Weights of a small multi-label image tagger.
Training: normuon at rate 0.0036, 13700 steps, batches of 192.
Data: trained on photos of plants, animals and fungi (iNaturalist), 16.9 epochs.
Rows from expert 2 of block 3, named by matrix and row number. Rows with one number belong to one neuron. Each number is 128 + 32 x the weight over its row's rms, rounded and kept within 0 to 255. All counts start at 0. Numbers have three digits each. After the name is the row's rms in percent of the matrix's.
# up: expert up (model.blocks.3.mlp.up, 4x256x512), inputs 296-369
# down: expert down (model.blocks.3.mlp.down, 4x512x256, transposed), outputs 296-369
up.145 098:137131133141092132098121066126165081118123099137157162097159087150156182143172136149120144178186131119102127123123150188137071130149149115128156118141103113144159117117081138130111064170163153109185104147114132134166130102
up.146 102:112138105157100160183128121156059139097158095076139137148137197170091178108152119095060140128035112131122066124124120173071122113114113137150115129107109116136121163203144146159172135122137126055132125221157119118114137100
up.147 099:116194126118151114109133143074100140106139104139112151100094127072092013107130136097132138133188138142170108136160134118139104101079129138110101113175200145132158120122153131113088213127128113067144118096166076137160131123
up.148 101:109123135154123119096101122126155094164133127098158101113065164098127155111139090099093078134188093127122093099151153141135124172161134110135121129140157088007152123095125056157096191087125135157202098103117062190107115108
up.149 106:129100140188096072111139145138089097130149131152111164114205121190064125127169199047129111170098121181132128213106071099144091206117119110165124124159164122201183137155105085104140073166130109140105133147077160126122144068
up.150 099:134118089107146113114086155154144116147177164157148167125105131176107160104141121113121119145164093166158087070101120136101148110167152113176107115144172101093184094185147165110114173137118119125130167095145143119118141145
up.151 098:116130137081147070083100094129098099179094134168120141105124164095131075189137243079120127134169136134093174162146184151155165117167098178212091116159158131123151177152164091137140125125100142101116162158146076173111113069
up.152 104:131120115148113172151132107060127141173098135181119111112087160187111086171100101174132074126157073127121112125084115143118132108134142162126122090155109162149077101168174128102105111097144124091132147150171106101133112098
up.153 099:110122111132161127175129161089144105099139115096172077121064142202127160123144162145066127152055121122146150167165076133187108129093142157108113098131207131063078112222143082160193144162135072125111193150144126105132134134
up.154 100:128034119138186166133153134126133124127087141169100121100091164097096135099186184093152127161055177098158107148157125069125150135159125166242135148083114110154144107083132131150121084134133135133071166135089087023133116207
up.155 102:094108133147155082138126152105198145102133129106170095131192096156137162134100127184149181156154146133145086121115107152174103129220155142193156077122118112112123131150078114137100183137186163085134137102121124152125125118
up.156 098:126152107155135077133165100102104188136112123141097146096142095183067129142105080190137115114042137126140090045174148108112174130183056129183109151132122144170103093101107122118107150169165132075192159120119138099148117113
up.157 100:113158149078123094163090174125138171143079113151029124160135108120083144125105064140099081105096114157126113036086124138134139244171143112074141129164139121127129125114187145130118138140136204108166089150148125129157107142
up.158 104:108121162128144066058102148123131169152126108149128157103159167088124124106147097108124090124152154177129083138159100100156135050141116148116090142124136150088093123111106107123140101144143119108106095102141142135108112220
up.159 094:169110140132147118129169148141111141190131107114075098140120096143123130098142123175162103106093143140132151070174109131134141207128045142074096127109131106131189095142056131111088166135089089147114197124157112132142135113
up.160 111:116167107150159156029151107138151100141152104158191118128164123136156126123163094150084147185096146124135057163078065170176107126090135165048127142150108145194141121190027075093139177127137134165116168141092178138110129187
up.161 092:109175162110126179106094083134101096135144155142142121126177154091110134100207154220100164107108164083110087114122081155130129152147088111096135140195082094067122151138145142077109097199197132091060162179139112175188086100
up.162 102:112098135066148129154082060094078169090121158113127149175150106140075136121144114095120152165061102082149107137087155110088161115156135104149119070140101136130108179118135110120135180173125195162136081133162081073048127109
up.163 098:129033157136132126087119129160161125068134156133166140182062096139150106075178160097086027041128106137108140171074141089089148132114136173129130128050115143123126148110135180100144132115126088134095127161188109125120163130
up.164 099:112153117134135081147199136155101120122056125114125114113101117064102175150174086126134144117122082097111140172156148140166105106063134152062130127118074106163060194143125055149130108124141154125103166102094152141089132136
up.165 103:159145104108159079130130114115114170063092069093139135138096178146103092081131170147131094119101134122127107114135172072171107173077077165146060079130167138175120144169157111158133121145106129083125105088166092115161126111
up.166 106:105163139072127142117128128128157149105158099127205146134125097157079133133085098060143192141219131148118103169176142167121098132142132113091135156103075134108180100135187119112101128149108105148128159114166107117130100123
up.167 102:161100147140087148177111100121131075136171132104144161146179112166141141075095132113085106158137088073118171098100141118180123123128149138136104110122127128170160131126166116112114108113074067094116145152099141134100102141
up.168 097:164124116136067105189192098129078134217111108137168147167145089124120114074125151097142115117145115108156185119182084157136115114101102088101122197138108140136131111084122068168036121153111182105143160167164175160083102096
up.169 103:110064165114137129140139116089162150181055125150156077076144173184125206142104081112120101150138174088173085115112189140195121132143140122190079195137148099170126110057116130131105116120161114171181175096097163131088105131
up.170 102:158089126144110146189068171158139113117167189136112070122044152102199175169161146151164090159087105191181114089080092065104123211139068142183169098143134130145094156055110116123102134121122100157100125143073128121113157136
up.171 101:119133129102182161182144109169209104112126170125129037120138152136171151134165133213114109108129151150137110094093141092171109105146153114140170148044148129041127126166127110157177140160146058124100168173109130159161105062
up.172 098:114035152133121108176156090141094076146100133102113134168222142134117159136156217124134230166142095132147089143140120105090145126211201102096097127191137161159136142103126132104145067135119139176120103167121120126167147115
up.173 097:135095124149076141125065130101090174107111132191211129104158076144052163114157064159169178105145163152133132167152134082120167123131118130153097141161086162109104136120104152073084093142169129071143113080124126114149151094
up.174 100:135089137176101194131067138097118139096102118105107148138130100144186146176190069097158116098158146119096106119127060071107145109106106127099121162097139093153106103156207170134135077066128136141022157134142091118149151046
up.175 104:121117141135098130123126121174145140146076115151172106116090100112103116114119118129097121081062109138160159093084097126139117086125129098154146120118127120121119136095098111162110134142155121134161110141169123108140143084
up.176 095:120127073103135115132133086099065076151174107125123139117132100127136142128111152173112099128102113104113158120126139139126103152097117138148132138141086101098125132128147072139086078147135140138145088137107095127140114120
up.177 097:141195144103180159121081145141145127124115120099077180100038142134135090167138142192122172120111144123115096113084069113171124122136094083121111077129152110104106123081095095107087104079167169119129114151125132136118135122
up.178 101:101135095129081114111112128123143163147119121133156109141178122083153196158135117094096195142117175132161102036153127101099085140079104075107135171067115149094131110126075131154081169148115175104149105144110213130156126116
up.179 093:158131115133227107124176130147139147096133114181116123110186163090142119094080124207123164073139121120129086145050068183092104117149062098141086172174154119109095124192113106176095095102137183107170108161116158071130100081
up.180 101:148080139152153127138053138097121151116117137083200129128095143124099138146067178149202064092097110134120092098118171188176131155093104207131103110172164163146086121134053154147156139103122106108104125077121110157122142130
up.181 096:087075151148090116097139159119107117112145132147153140096171075068126084118115119115103138138113121089141156188115079099113162173128149060146098170092119160150106151147153098098174101125153141113102097151148153067140169111
up.182 098:120115121165129122134127107134189058161120105167051086084133055108096148187136096093139122149099189093169193181043164064118110176144116070158128112087124113151179101070162139143131135154095147134173197171097105205144132131
up.183 096:112028141132132087109151081169105105129098160149153139135137117118074174135104090120133151212176145104137098117161137103135147105166163047148134147141160128185144104162142093151085143190161101117077165156073143135136135108
up.184 096:112197099094153101123151136169116120101074137084093132134182098128134118095149078140120093097066102082156000107139182109166123093133127116083104131141105134128125115124109064088063137144147081089102129109145112104149161163
up.185 099:143077168178122182184079105102142149149142093131067161142154049198132070113133109120139112063160097107135207124082173163171129090117118090224100099143149092109097151113091086145091088129141131141135145075123148149113143097
up.186 096:132033119103120180159045204145130147144110040139060107119159147156113116109112144119117142210050105143164120104116132160109086036186058149033157115134172126131140142117197141132142068132153138102150145099119235137120125182
up.187 101:150134108099153096147109085116075102102102090185120108087175112115081171120172187160160193090129183105145154134151130090168128111139075142226126165104125140139096117081090173132100110135123069104127169166168131123094097159
up.188 104:127098125139081085137135089178161150104145139156182096083067142125093093109138092118071124150105118166118094073090095155126146157146142193151150153085140169136184144192110105129161176142121152129045167113144132099141171165
up.189 100:147152153103163163144086133134173087034106124101139125082150105101103112124147087161087130096147127131108122129065167100103116151162085137139104092132107180123119105086114045135117138181118107122165139145158134127138150150
up.190 101:177130107112161098156158078086166076103206128125161093206161123253146065144102115109112157230125123126156096113164122086183161230132139128119071160087147110136117139153135144146130116113140085117156177169117120158148144171
up.191 103:175083128136119158142123105106112151139154091088101157154110223172130135111143098097114072139084162125116178188076159155219151071118130131132135106067113138154091143172118165127138089131117088083046146105124111142138149174
up.192 099:107082151050097155177120138154201081130137127150152110112166117187128121136105177174162157160109094104139161168218085103125135109145161123099130106113121119171114110099106104146108127139151124110122180117102169091068138050
up.193 097:177130107070166114116112128113098112080140118083068112091128179137132129091122096163084077132134090139104089110112146135066110168160125125112105156129136116118151148101138129115115165087126122102118087133148114096222120144
up.194 102:097172136116121064186112139169111110055169132103164061085088113114050115072091149134161133115128161126150088195153100098149129108155112135174171163079158149166072140049142145086104093134134112190077143071202143161115074091
up.195 098:098144142119145125139151082100113061130116137145116143151099162105156101172139159133179164097168130175101143091145115137092116105106172167120098149096118131174172129163182035126087148108104083082144141118119148117124126107
up.196 103:120138161098046186218138157138179116106135143118062149110148143097084184094096017125116169151193149104102182172082196168103113116134120187137192075133161192136143132132119133128131119126135121114165177110119148113082127184
up.197 103:148107132117131202122177140103189175190134168146143130093060157009112129096136136167175195157181118146158112193081162157121123097078128070146132157171200120108152119134120074133066181104125125125105166095107141133110117130
up.198 096:146166102161128101123098087077089098172137094136106129121175158147160164121150074091173129160045119062136117113114173083152138116119139142110147167095124146126158149018160083108118118121115151148101140175060142129153156143
up.199 098:140155081111174157114145112112129075125097091154080116133153182080168149155177112201133135154188153171121142140124109113101163089135106166122082135107157177036093114139113076114160133065149125113114098140111136155096134128
up.200 105:136085142089235146127136115138186132146163068130189152095146145099129116131139062139073097114112163142153108129100160144178140155164098111121165127123134130082172161065099154138163119155110128143105103139112147079093123134
up.201 103:101126127105173151114122129120117136088199080145102109174117135163078151053104130069119229145146155093129136105158135132140126082135153154081137114132155139128128115127097132143043049161116146075065113122125186116109134177
up.202 095:123147104122131115080082110124072170116094089120105145149097166117163113175114128141133094144146169127110071059060102166124116065167144145166133105097073104120072100180150067097132185131137161189120139125178096109083128119
up.203 114:137085139178134164103148160159089092142088152089092136103112063100096140095141225138112179110145083096149252151101062101123114068115108153124105106197114118247133129175140147146078072117125156136105156161162153132110120188
up.204 108:132120124110119081073079148115122145099142126111159108162132088106102166111168185232066067107094139132112151114182151121163131110105132062101062183107111117170146153125072164117122105133118092134112077103126127163176096141
up.205 097:132166162142178144109172114106127134118098136123152137137076097169153114086169124142170105090114113161151149124108142098142105141140162133182118138111157128101135139102113118150141137110122116143099116116103148160124100174
up.206 095:167100114112194161140110133149107102139100134170113160125140120202149117158109088117138130157134165127118119116117157155170117156156160064120122145160153139110126148199126124139142083138106119183193102161174127165085104054
up.207 098:118140130100131143087131101145101201095093123142111139141124132119128135133137191138112134140148152128145179125100158153178107079165145171133076162124124110125159127091114110123116171084128158123115073138100115069141139040
up.208 102:110185073149155170138062152196202112121108167126081100101091100172160102156107051112127182055085149096168122182107102125129157069186071053142166118083135138226118128103103128145074099126123122179117105108076130123122149178
up.209 104:145144139130098132083135105130092159165133119113171111161117141142073171066130114137105111155123142181112100134180089111116148055134156143135112118100104165113131128134097086161093096098173150150170095131129112137125116221
up.210 100:122116160085130129110158099139090141137078149156129145120019133049148128124115166085193096147163129156158070143133074106115134073133139158168077176092136151147133137161178065145104159080135056194099167130145131158151152104
up.211 107:128155113167139169110113139154104164104149103121116145147172138084091193180163156112099118153102133111116166076063154164135133093072154151124102152146122133141115121103123129107126152129045129155051101119113152166128119182
up.212 097:128148089147132138174136147129130081179139110120143138142157181144123117129115150029199128122095140138150086137087152173084135155162123144117098155177106125109144144097102177152158114107132130119169114135121111130138114093
up.213 099:120119140185086119112125116109091149140133131196087116158152079120140136118103064099105150128213126115103127052117136169136141101071139091174124106070107101081102151092141153132190154091128108135159156140122187107164147101
up.214 099:117115115085127152201131127141129112152182133122067111111168129122154070138095122115082070139169132132137126181143119136129102092098142088119092107064161143168067104123155184131115065146144113176093079093085146132182082089
up.215 101:128072140133089089091120135125202120110154118137124116143123117111080150066114098125132085163161143108122057119126122191133132146148067133096144115140154178123142131121091102138112188129165115172116113108129116129089099126
up.216 092:109139145124138126165138129096131086138117161129126062117126116178145095153169102134090142142091158109138175075167196110041087205120117131148171135115118126097164073132108134142072091091179132152115143126130126095083101145
up.217 095:210096149204126105132131148133097177137124139100088139130103143120145124124132146096126094149211117132132055120080105148146126128095133135167165161139139128067059123103156061116074185118125103142111163157120164170148153175
up.218 104:144109122141127180130015142129131149079113161140130169130138110087099103129152175084130101063174106126158173148139116191084138145110103130142113155170151118197151123142140094118156162097110123139152093179115142116157145177
up.219 101:141154125152133141089136154123133119078115105135167122138054123217104147105165079112123127121109194175114109145123161207143151154143189096109091129167174098177133132167156185117153137108089091102121135117154158146140149132
up.220 098:126116139073101158188056123116119084062144126129127114130172115100118162126123170110134063153078187135172102174157042104142158138179092197094121074132092117146111095123154139113118143138102131128094154138202117086150121146
up.221 095:117142093115215178114131125118069158137144116134163103149162147156197123105106134190133205129093114159093070120120142122182130144175147186031089130065153094068126126121072098088129106092070141115116057126140168107129098133
up.222 103:132189107187019140119122137078097149134120107115119083161140129108101079125152109169150202068246134160147144198121143073123134176090096059111108165151112160148139108105110134101120149117110104179107119140165118122137113155
up.223 102:124105161144135116176119086175090147122125136098141106104163113105096133124143111195156164143169169087133150128127119121114169101160137130142162139092107098132142145179183131127161139134141176099148102070111187099185118129
up.224 104:125082156073120151087210137182171224225180107178183101127181069146137114103099099188118123133139093126147146174157153059142147182099177136166119163061136154200171112147093157123126073131132104116142150136190089100157103137
up.225 089:166073167140183059146082113081124150088106171163138164118106150084153122127068166097107134083064152084173138097143161186189106099126098116155130125102127111140126128077140119114183136104113143140122112133110167120077085119
up.226 099:132123073094129134091133128176138105232148149115056088165159147115123056098082144196163142128104161100129129123098114120172113120159093168106144124031179132133154140210039103144152111118143139056127133120130081169116126100
up.227 111:135115113111171200178194108163148068169093096137121146091069130141151120130082147143165174151119170158170169031118161064124118181077132166142142175161117143184057150122182152154125120116149079165163152086195091143142135148
up.228 099:106116134109112074132112146166183137183156169184111129124091122109061126084147123177163139167042143102118113155092146135111096136172139089133137157166146079132190149138075125145118086115129160143167115186118112130082114178
up.229 097:101086130071105099102144134146142255075143096179131160109140148131044090105149140099132083116134149126155118137164156190161144139168144174085084179166074139163114135102070104131124152133162089131124120123106124158123131047
up.230 106:172133158096086155181147116122154140079124152109153152132130156086086032128123120124128154101177149143163171063087141087131116204113104123155136102071128143228127129138144142100150162105127102107127179143115136136130094117
down.145 100:161152114139165128069077139171255135169188121133162127162107094160208101098100173047075082138183165120108182155068112155137087077101133127074112171105178151093167120105204121090087149130159195140042136072168107096132156143
down.146 108:100126157165135078088129139162147096099128147140091110172068093164102169168114138144130103181120131127163174207120122167062097130089156159085057128094133161193089157141143139162153087153130108118145154116131096169174085087
down.147 100:118115116131131121106103054125156136118093101060156141125147135189057127168119119119138104110196119110101067188157187129170100117163129125139134183098203118170099131116075120110132110120151185140121100147174152161045094190
down.148 099:109115136097137103150104121169128146117135118172148115050145168131116138148164140067100162074128114121113145110140126148078129120160123166159152133135113139094144105133151169133205074131157141129127184110128136135148099118
down.149 096:133092105122131157158144171171126123148086128206133105096077097134114188107118130115162159124167112130123123144124148100140115105100045131150141127140147116117087088185125135113111117090137136120084147150142099114161115098
down.150 096:124222155118093108124147113172130097134134119124093050160121088124127114099114135150160152091152170137151110181137098156120139121148161142130115160151119120103148075127139136137128101137139183159127119149098074106075117113
down.151 098:145120152146178102148125128151097130188086117171145169050156162136118176141109150117123176121143095115167131188100134124095092160174129166072132158168118114125039047116122097118125069086118154185149118159129154095125146103
down.152 106:115143111121118129148131147124154185146039123090162148136075132123154101106070155146140158120029142149110082080101157097129107155153131084120191162109135086169145089157103150158104116133110116129147111130136175082145156122
down.153 098:159153160059154083077138141151114158110124154149166123121101216115107143123203154125149134106154146148115138171088111115094110138107101153165080162140173173110182167125073167088134108144083097185134184093158142099177116150
down.154 099:173182120104109111129151145114107126124152120133132129182114160170115120123144119138118184164154127172143145169104153134110074138102139102004095144206137116209070122155087117141057127134154105128112136148152204130122105088
down.155 105:109104101111129094162171136092115137116168174119064117115197072109101120175104110100075185171121104127110144071132097148080161181142128118153130157115119106139085169134141124111146100100095137097113093134131131106100171172
down.156 102:190102155101114122126147096134078149135112113109134127124142190077155164143124101070083092097140114153139143135167119106155146173191115098187127139119096163151214122132162146172132121177140144122153157137088109201145074151
down.157 098:165152091145178118114139132118122110120156075139100076117121118195144099199110089104155175167080115016111141093100158152151181109107123130114091133122128136093145090088113112088160062140172089147195137135139140173133109108
down.158 102:183082136177106108175153161190116118043103073117169083127123091126142153094139078066123127127150134104112160108104145062140103135126131128084127100109124129128102118086134075161102129108121145179086152080160127096122115154
down.159 102:154182076107141083169119113127148143153121163125128033107157187138128127169217190145184071141137124109136131176107117104139070119081114118139157093153151171174060139147179079054112129128081110192125123125143189153171125170
down.160 106:163155142150172144200166160175131090168136141067149153101132164132112145083058208156139129145102127100072175106125102126032111114137134102155092136146176148073175134138199146139093104152134187094133168139226146076150156065
down.161 097:116131186126119143112132154153112163123181129147115163132123223114107124118130101137150076150139161069118134188171114111156145089085140118124090132077121113126158121166114105126144120056151113123168131111092122104122159134
down.162 092:151093183137112191146129180130179029139189125105081129110093130145154123141115130148125115104131116155148121122112147086177148116160133117067069107172169166093134138105118178124198097113107117190136143177098120179100151128
down.163 098:183068107107109158104118157107100164145114126114157131189163118112042159156133156092128139115179169181093096082090114112116108113124097099090059106159137133170113080126140137138164143159104078167068113100129146160080116180
down.164 098:089144115108178164127137117145129122163154171107056095133098092146148130122088092097099109074149200100127133137135183196119094081098159090168112114133166115167171205117142075108189120084110110096165182131162162088117083166
down.165 107:117141099162146139177183148121127164080175165160134156188139107151159178128120142138115167108164121184002156136154138111128112144101164108141126137119146195130176150130122103132099146144134114116147179130209159100078113135
down.166 100:128146158194116071177150145126144107115084083111151150082132130176118045111145115144130213121136127126141104130081143144135128168119098134145171163109103130115086112099106123112023111105126087151123148124182140125168128167
down.167 098:156177085113084170129141142075151141064109095124128116141094059058091134169128152062192144152082137154117128126108082139155109148100140116153103136168130112163068129127106130164132133105122096152143118146222108100120159118
down.168 100:167173110145161096156144096206145163113131113168145128136167115086117208170112133156077122127173123171113098096172122121091167148117159121127142093107139107124137089119120127088115097101217085208159126153141141137144142120
down.169 096:148098086155158163112200141162119136094174144151078117111137099153091168087173152075137089129114087112113145111120142097126126073069144157130115105142176116122121105132103166115113183190076114098103158138152123107152220123
down.170 100:138092101136086111109151102074090108056140156088151177117107046098153130161091170167126141157155106128117133103128122110149103067114166088101102142172124139103116144108170135066134091078103092175130135102079138108085064172
down.171 097:098084155184126111105061163147126155114159091066170129176166100089097108122098149079138103125167116135138129132121138163149128095118100161089121101116152084158194140132171201168136121106087156174101168128142167108117208067
down.172 103:158134186117137125109087142143160085093146132149094127164079166121148204084150085162128234149135128148133128108155156128125181149158106092123137126112103125115078114110138156125196124108111192127170125126079129144089086143
down.173 101:087107215153098083182085141131170098126081119133106110166129136096166097114164162054127123156169103191104176129103087162126146111100153139153113148120138108136113167147136156150068094115142093138097115107161140150112094208
down.174 096:088090181131067161166103073104133178104143137162117115170149158132157078087083156173125112107104142115140129133081086118135128114155165170169164126157127133098151181174124140088124200134139083109105127099177124172108105117
down.175 100:174086141159132059174100102104183131165129081094175130224137114101204127160193138112128126146206140205122089113129100120151152069132124158124165111093141171055138101141152167141128165137154102150133125084091178130120070149
down.176 099:095140133163099097086105114067178118077116105152098133155152171093062141145141128205190129108141124089134123121117201148159135167048163145123186195126120144189112143159139126109129170175144187199123138115081098123146177126
down.177 099:083130159150109131051088020163148094138123100087217128097180137132162117133148146120142166122137085148152110125158106102136123089099141097145129110153110100095130160159156186167156125185185132056141118095110124146096135111
down.178 098:138160106114121183100134093150116117107147116111096091106101110094109126111098186159123057115099124126150111134084116210152152117164166105170103086107142177165205119139136091163103135093118080145090126119143116155119113181
down.179 098:115098110146093181117111146209106147117140132177141120082153141119127055113125152119127088186113152113086066156100123111153097112123130132138189172103165144109129125145131112104148124151138150152142128110168094144200128094
down.180 097:122122140140081123127136109176130052086139075084097112135125132137166105119221126115129116129113174124135199221071150144140119133110160097179112178138111163092089164226115102135102120102105151187121124083196116091094138121
down.181 099:095141114085139103163124128125117133144124191152137164168101113158072128107105084157126140131126150135114084124158096078148108183155143235093156156111096116107139132094099136105133176173093102173130115182061116157106090080
down.182 100:101224144141156065155136167164073156134091165072131174161050155139164182160092150138101111140065120127108107142119107200074050096111091120108145045141119140127104096120173084155139071087162120097143160109138108142121142133
down.183 097:176141120152120115136122142042114126210123140091114148140076119064143114123100146087127105088118052084214122119125111120119165111126141191179143108083153139111151189093138179106186127134109133099133105131157131138129142123
down.184 114:150095173188107069109137077108150077144097140153191115126105107074158150144142142183097146104114148141180156059123110137114089147098101072140144170119146161172255076138113111185138153115140138125148128090191180080125125117
down.185 102:136124125116130090149135129095196118166158145145127104110134170178108112134139098153143164112169073139134123132121135109114133075175125134173120159133139128045125108161097157120116145112166174153155149141177120071145085182
down.186 098:118215118149180149170123104127133147113076121164120124124110117132137098110110167108084154115146199142144059109156149076149146179123175150170099102130133096144144121152143124175125113119115156130136146133112077093108089189
down.187 103:055145119165235128175143152128175092119130199152118116144104178195120157052091163133146140160088146140126142115063120129154106157115095158072117173159097100137118087148114188097103138092175172132118149150161111108110153081
down.188 097:182106070120093114102157168187135141135188106102185141131208056127116107131154163171126156138183063150205168161126140125177114066152113113107147148118148112118082164061151144147203122086185112091121182131064118133100153138
down.189 100:135119138125168115158240127109100105129126106135088164102125105087131154176070150125146095162132173150175106160160080150131144108148162120111124150180131105088174146153110171175130073115089136134148146110070087100127102082
down.190 101:153135081110105142124127112092132115168141032114130117150174104123180197176181107096111151097117109146144120155132075121089160157129078035122101138121155152116119108170160175149124127131147096127153112116131162123145130152
down.191 102:100124139158109067115090190039076099098155132091171118134211141098151066181125100098094183129129096143085089182125118136102130168130133137085110154153111150125160147078158144137173149178126080153172091103101141129132141092
down.192 099:135121159140108171153150114133131143082132123201126104095163053135129074083074194156102150082149142139146115110131155136145135142125136106161122051146080135212156122137134123190164174150078149103190186080162132134114121106
down.193 100:103111121202090111145160118116114164129105126140122134091160129109194127164076194147203145086114116119162151088151082134141111133162157129110218100158124113152146206139106095137144136139160119172087156157093152110100142124
down.194 104:135131128147172135145112088132147124153124192142103143150132139136164105083099147082099147102120163171118177101191101134110106152141139070096148097136083110136134055079053127215093148101111122088163134109092118128135139161
down.195 100:155173210192146058146139188109066120145058141103118121136133189157096153139096114103147119123051076123137155065092167236125171098094143121113137131067168122110214066176128138108177149061118218089163096157104129114156093181
down.196 104:087177136116081106148105131154134101159110110146123135129103125122115127120086114115179160132097101148091110114151096118135159147086099121118134129111079108118109134101106158117083158144094199160132125104156119119117124139
down.197 108:142156112106125098148136084163056049122081164146130094121087159138158192083124049076056113065137150114117122139132106099149173119110162145154112135135160213142150104079140186176107110141157110142162140125132100127142135159
down.198 098:191118130121104148130075177093184134089172111150114167086158167083134156192110157117067106146082133133124132127162088121121184159129162111106134116120120134091119163198188138114161181163167152080130132101115129162172087062
down.199 102:108103126044112130211113162147121168073122112093087133148150108155095130091109160171103169132090122142147159099120180097182110126093127091133090145126100123130254114150184089146082127079102137109139151094170112102138133040
down.200 099:109135146094103158123154083156122113137125111117099156155101139206138110099137174172125167128047137128117095125068093114137156186045052188088227145079143113148184133106185113186149155173113143128106087088136113159152113097
down.201 102:121144140107116147116073139106102117109099136073104145110089117150140115196179127107157144095123078103084139164125159143152116142057106104114193124153128093120075174137079129127114153141113210118087113123149112130151113153
down.202 096:145135091112156155145171160145150137185134167123103141089141141225130187137129121168055158093119117184099113119167032124084157167143124163131147108163168148167134164162121109164192086105097122138111089149099126097128145122
down.203 106:134109109073139122141092132140088156139164133146165132138123124184102101121107087035169114119162171141149146136082112134163135136079083077107184112107172170138167109156117111136114155106116170100043119120146132110163130108
down.204 102:149123079139142078148189076144120142147152079105190148121099126123158133122219110153109121072070186172120069119119201106108085128128121125110161167114098225155091148181146145144136177094135138120081135116159143054133091129
down.205 100:109120143072114166191129140110105137126187132068118076136124146172200131137107100090153135091162098136165116090169126153182074155141121120143195148131144159157146113129091100141154154163130124121123087095111119115088126136
down.206 104:113079120178108107062174153154131083133138163119198066117100132105178161131124150147182120144132142148102075145098134113128126105207107087120135110100090147160151130157115119161090135149070089176105113068123102053097100126
down.207 103:176105154138098158157116169114118108166089135135107071108141124102142189135121101089131135155158156168113110162177139054118104095097145105138146134120147129158169135137082132217072110168139172112117143129119129133122205083
down.208 101:113159085076092099135188135163128191166126170102120140146136080142119156165103131146137126175117119191172104068066141083151068127097107183144098124151166099087134157100114192140156117060142148155121155121108129081106139127
down.209 093:124095131106105113129147126137112098137110131121159133141121103154133117119156137129146072117163073113110133076110129159099134060100191091166123136139136129106115136145117145100129078115135113148115191116042121161105124061
down.210 096:185146181076097145129174144164099120175129129122146127168155123148141175112204080081116122167117044105143149121112156126135059085113136110172097137121146108143130153126138148095142135125086153141107114131180092129145126132
down.211 093:163103117148153165147108073126121125134159107191142151139131104165112111152158105076094090091144084139104163158071114167170084168150093151133161089154095163151089200107138146077116121134091128103126111120148121090114116095
down.212 099:116119161081154081098120091128057094153131063157132153162137103134108111012160126194109180199158126123146143099128100136131169135128128107167101117120133119135107171134111071123116126118085131182154127176074134185088129133
down.213 098:146150139123155095122115139129139118153110078136119185071108191052101175078117114179129157154115142117082129110141115096151155125143200130101067135168140092169107180097200101111175214098109084074151165148056132166193145142
down.214 104:074151052115114127124221148162159140165143103085218150134097096177147172097121138144161117081098133159103111123165125132113128122138056111128086096095174177095130142090159086088127164155152126128182215134083103097118168149
down.215 098:078105114107156136147124121200128100130145151171193150123092096165125167101142137147132135165121115133158175160103159136131149131129114144105110123098111170160150119188086160074128127110065135093072127113148159076165116114
down.216 103:132105174216099162158155190145123162112139138151130156100126131162144138103090158082179142138129096145078172084114150155128072149087088163130137113154140097148131112115156129130127123122128106155137122187177152153111126112
down.217 098:110123085137206173155098068206118204147119112103121117176213152094067114170130138098148113115082121151130103075221126111132172061107164102125142093105123139133160087133116180085176133049138129105157165053175175136103130088
down.218 091:125148165138123135071128110143177126140069124137143171127079117172112102067119119132164106173118099174118137105199145146122118121102131064091122105122102138096152137091195168111131167143100124142095144110142067120137122154
down.219 099:097131189158172066146160106145040142138080170109091130100126129098169129091162180171143122086116096125109155128110109081099148072117121108172144108133147108124134085147131103242088135100151086130113140132130161121135144100
down.220 101:096145137087104163135132120169129120129109149125103134091113180092160152130142116079097157195132108114066161108107154127158089085069169090156196160215136074094140079119170136153174101152112111097115123078081089156128101130
down.221 098:046142129118115128157161105206127124112097162122153112144122150174110131158137124102115169123116131118161206133112144122100150110107051130147105164156139101140206130116126127185061144082126159132107131106094096134115077138
down.222 098:117151118184116105127072132177193139120155153170117157103127106137178111137110157140144098148122172154134116088153136147166113104157096110141118110123147116151153160148130147136081155054132093127125105172081172148115202135
down.223 100:112127154174116129072129081175133132095156141149106118121057092121049154120159103099152169167187100041131144109078181133076142131103106186115142124118151091158090091130132165130167132126158084096122161148086124160163118113
down.224 099:086072101155106147174139181076131118173132104120130148119090095086169181162141095100105154134114151170191092144147164122141088109116122093126158095139136141121162145083151149125120110137112142113097139165100129183139094073
down.225 101:130041109102078189137105129138075149138132146106117106079126098116112104137211140166127114094129176155165141206140111103093140085130166098175169138167136138139138084183104119102199096125183099102095088108159181096138121149
down.226 097:198046168146100103150073131098118145069127160113129170141087174056161180220117165068117168130082166176119147151175107074107144142134108146120105154231115127106155109125146193156065080151072160137113141131151087129095130102
down.227 103:140084146082132114090132115110110121152135121124136179103167130089110106211132080146139128136184180159200138102160085121111114092112058129092150140143083120113130144167111150079184154190120082146155113168168105118111122159
down.228 102:114156207130127179152117133136127155129144141100147123136131077149138144157200161137139136098091172159145022088104082145130139174100105114119190044129129137066188083110144090142138172119123141060111088110134106165161087145
down.229 100:119130125092151146144067082106084158156025148156086121125139166105148104136130196148110146198093108127141163163091142098151118134138151148071124156126099054068072143203115212124121153086141123143176105180109157116183127111
down.230 094:086137186118152137126136154146050110108123184159113179155139140110111114109085155186135124091119084143111108091123129123122132089167171150117085157141111073167171116118185106122080140103049154103097109161158139092104145169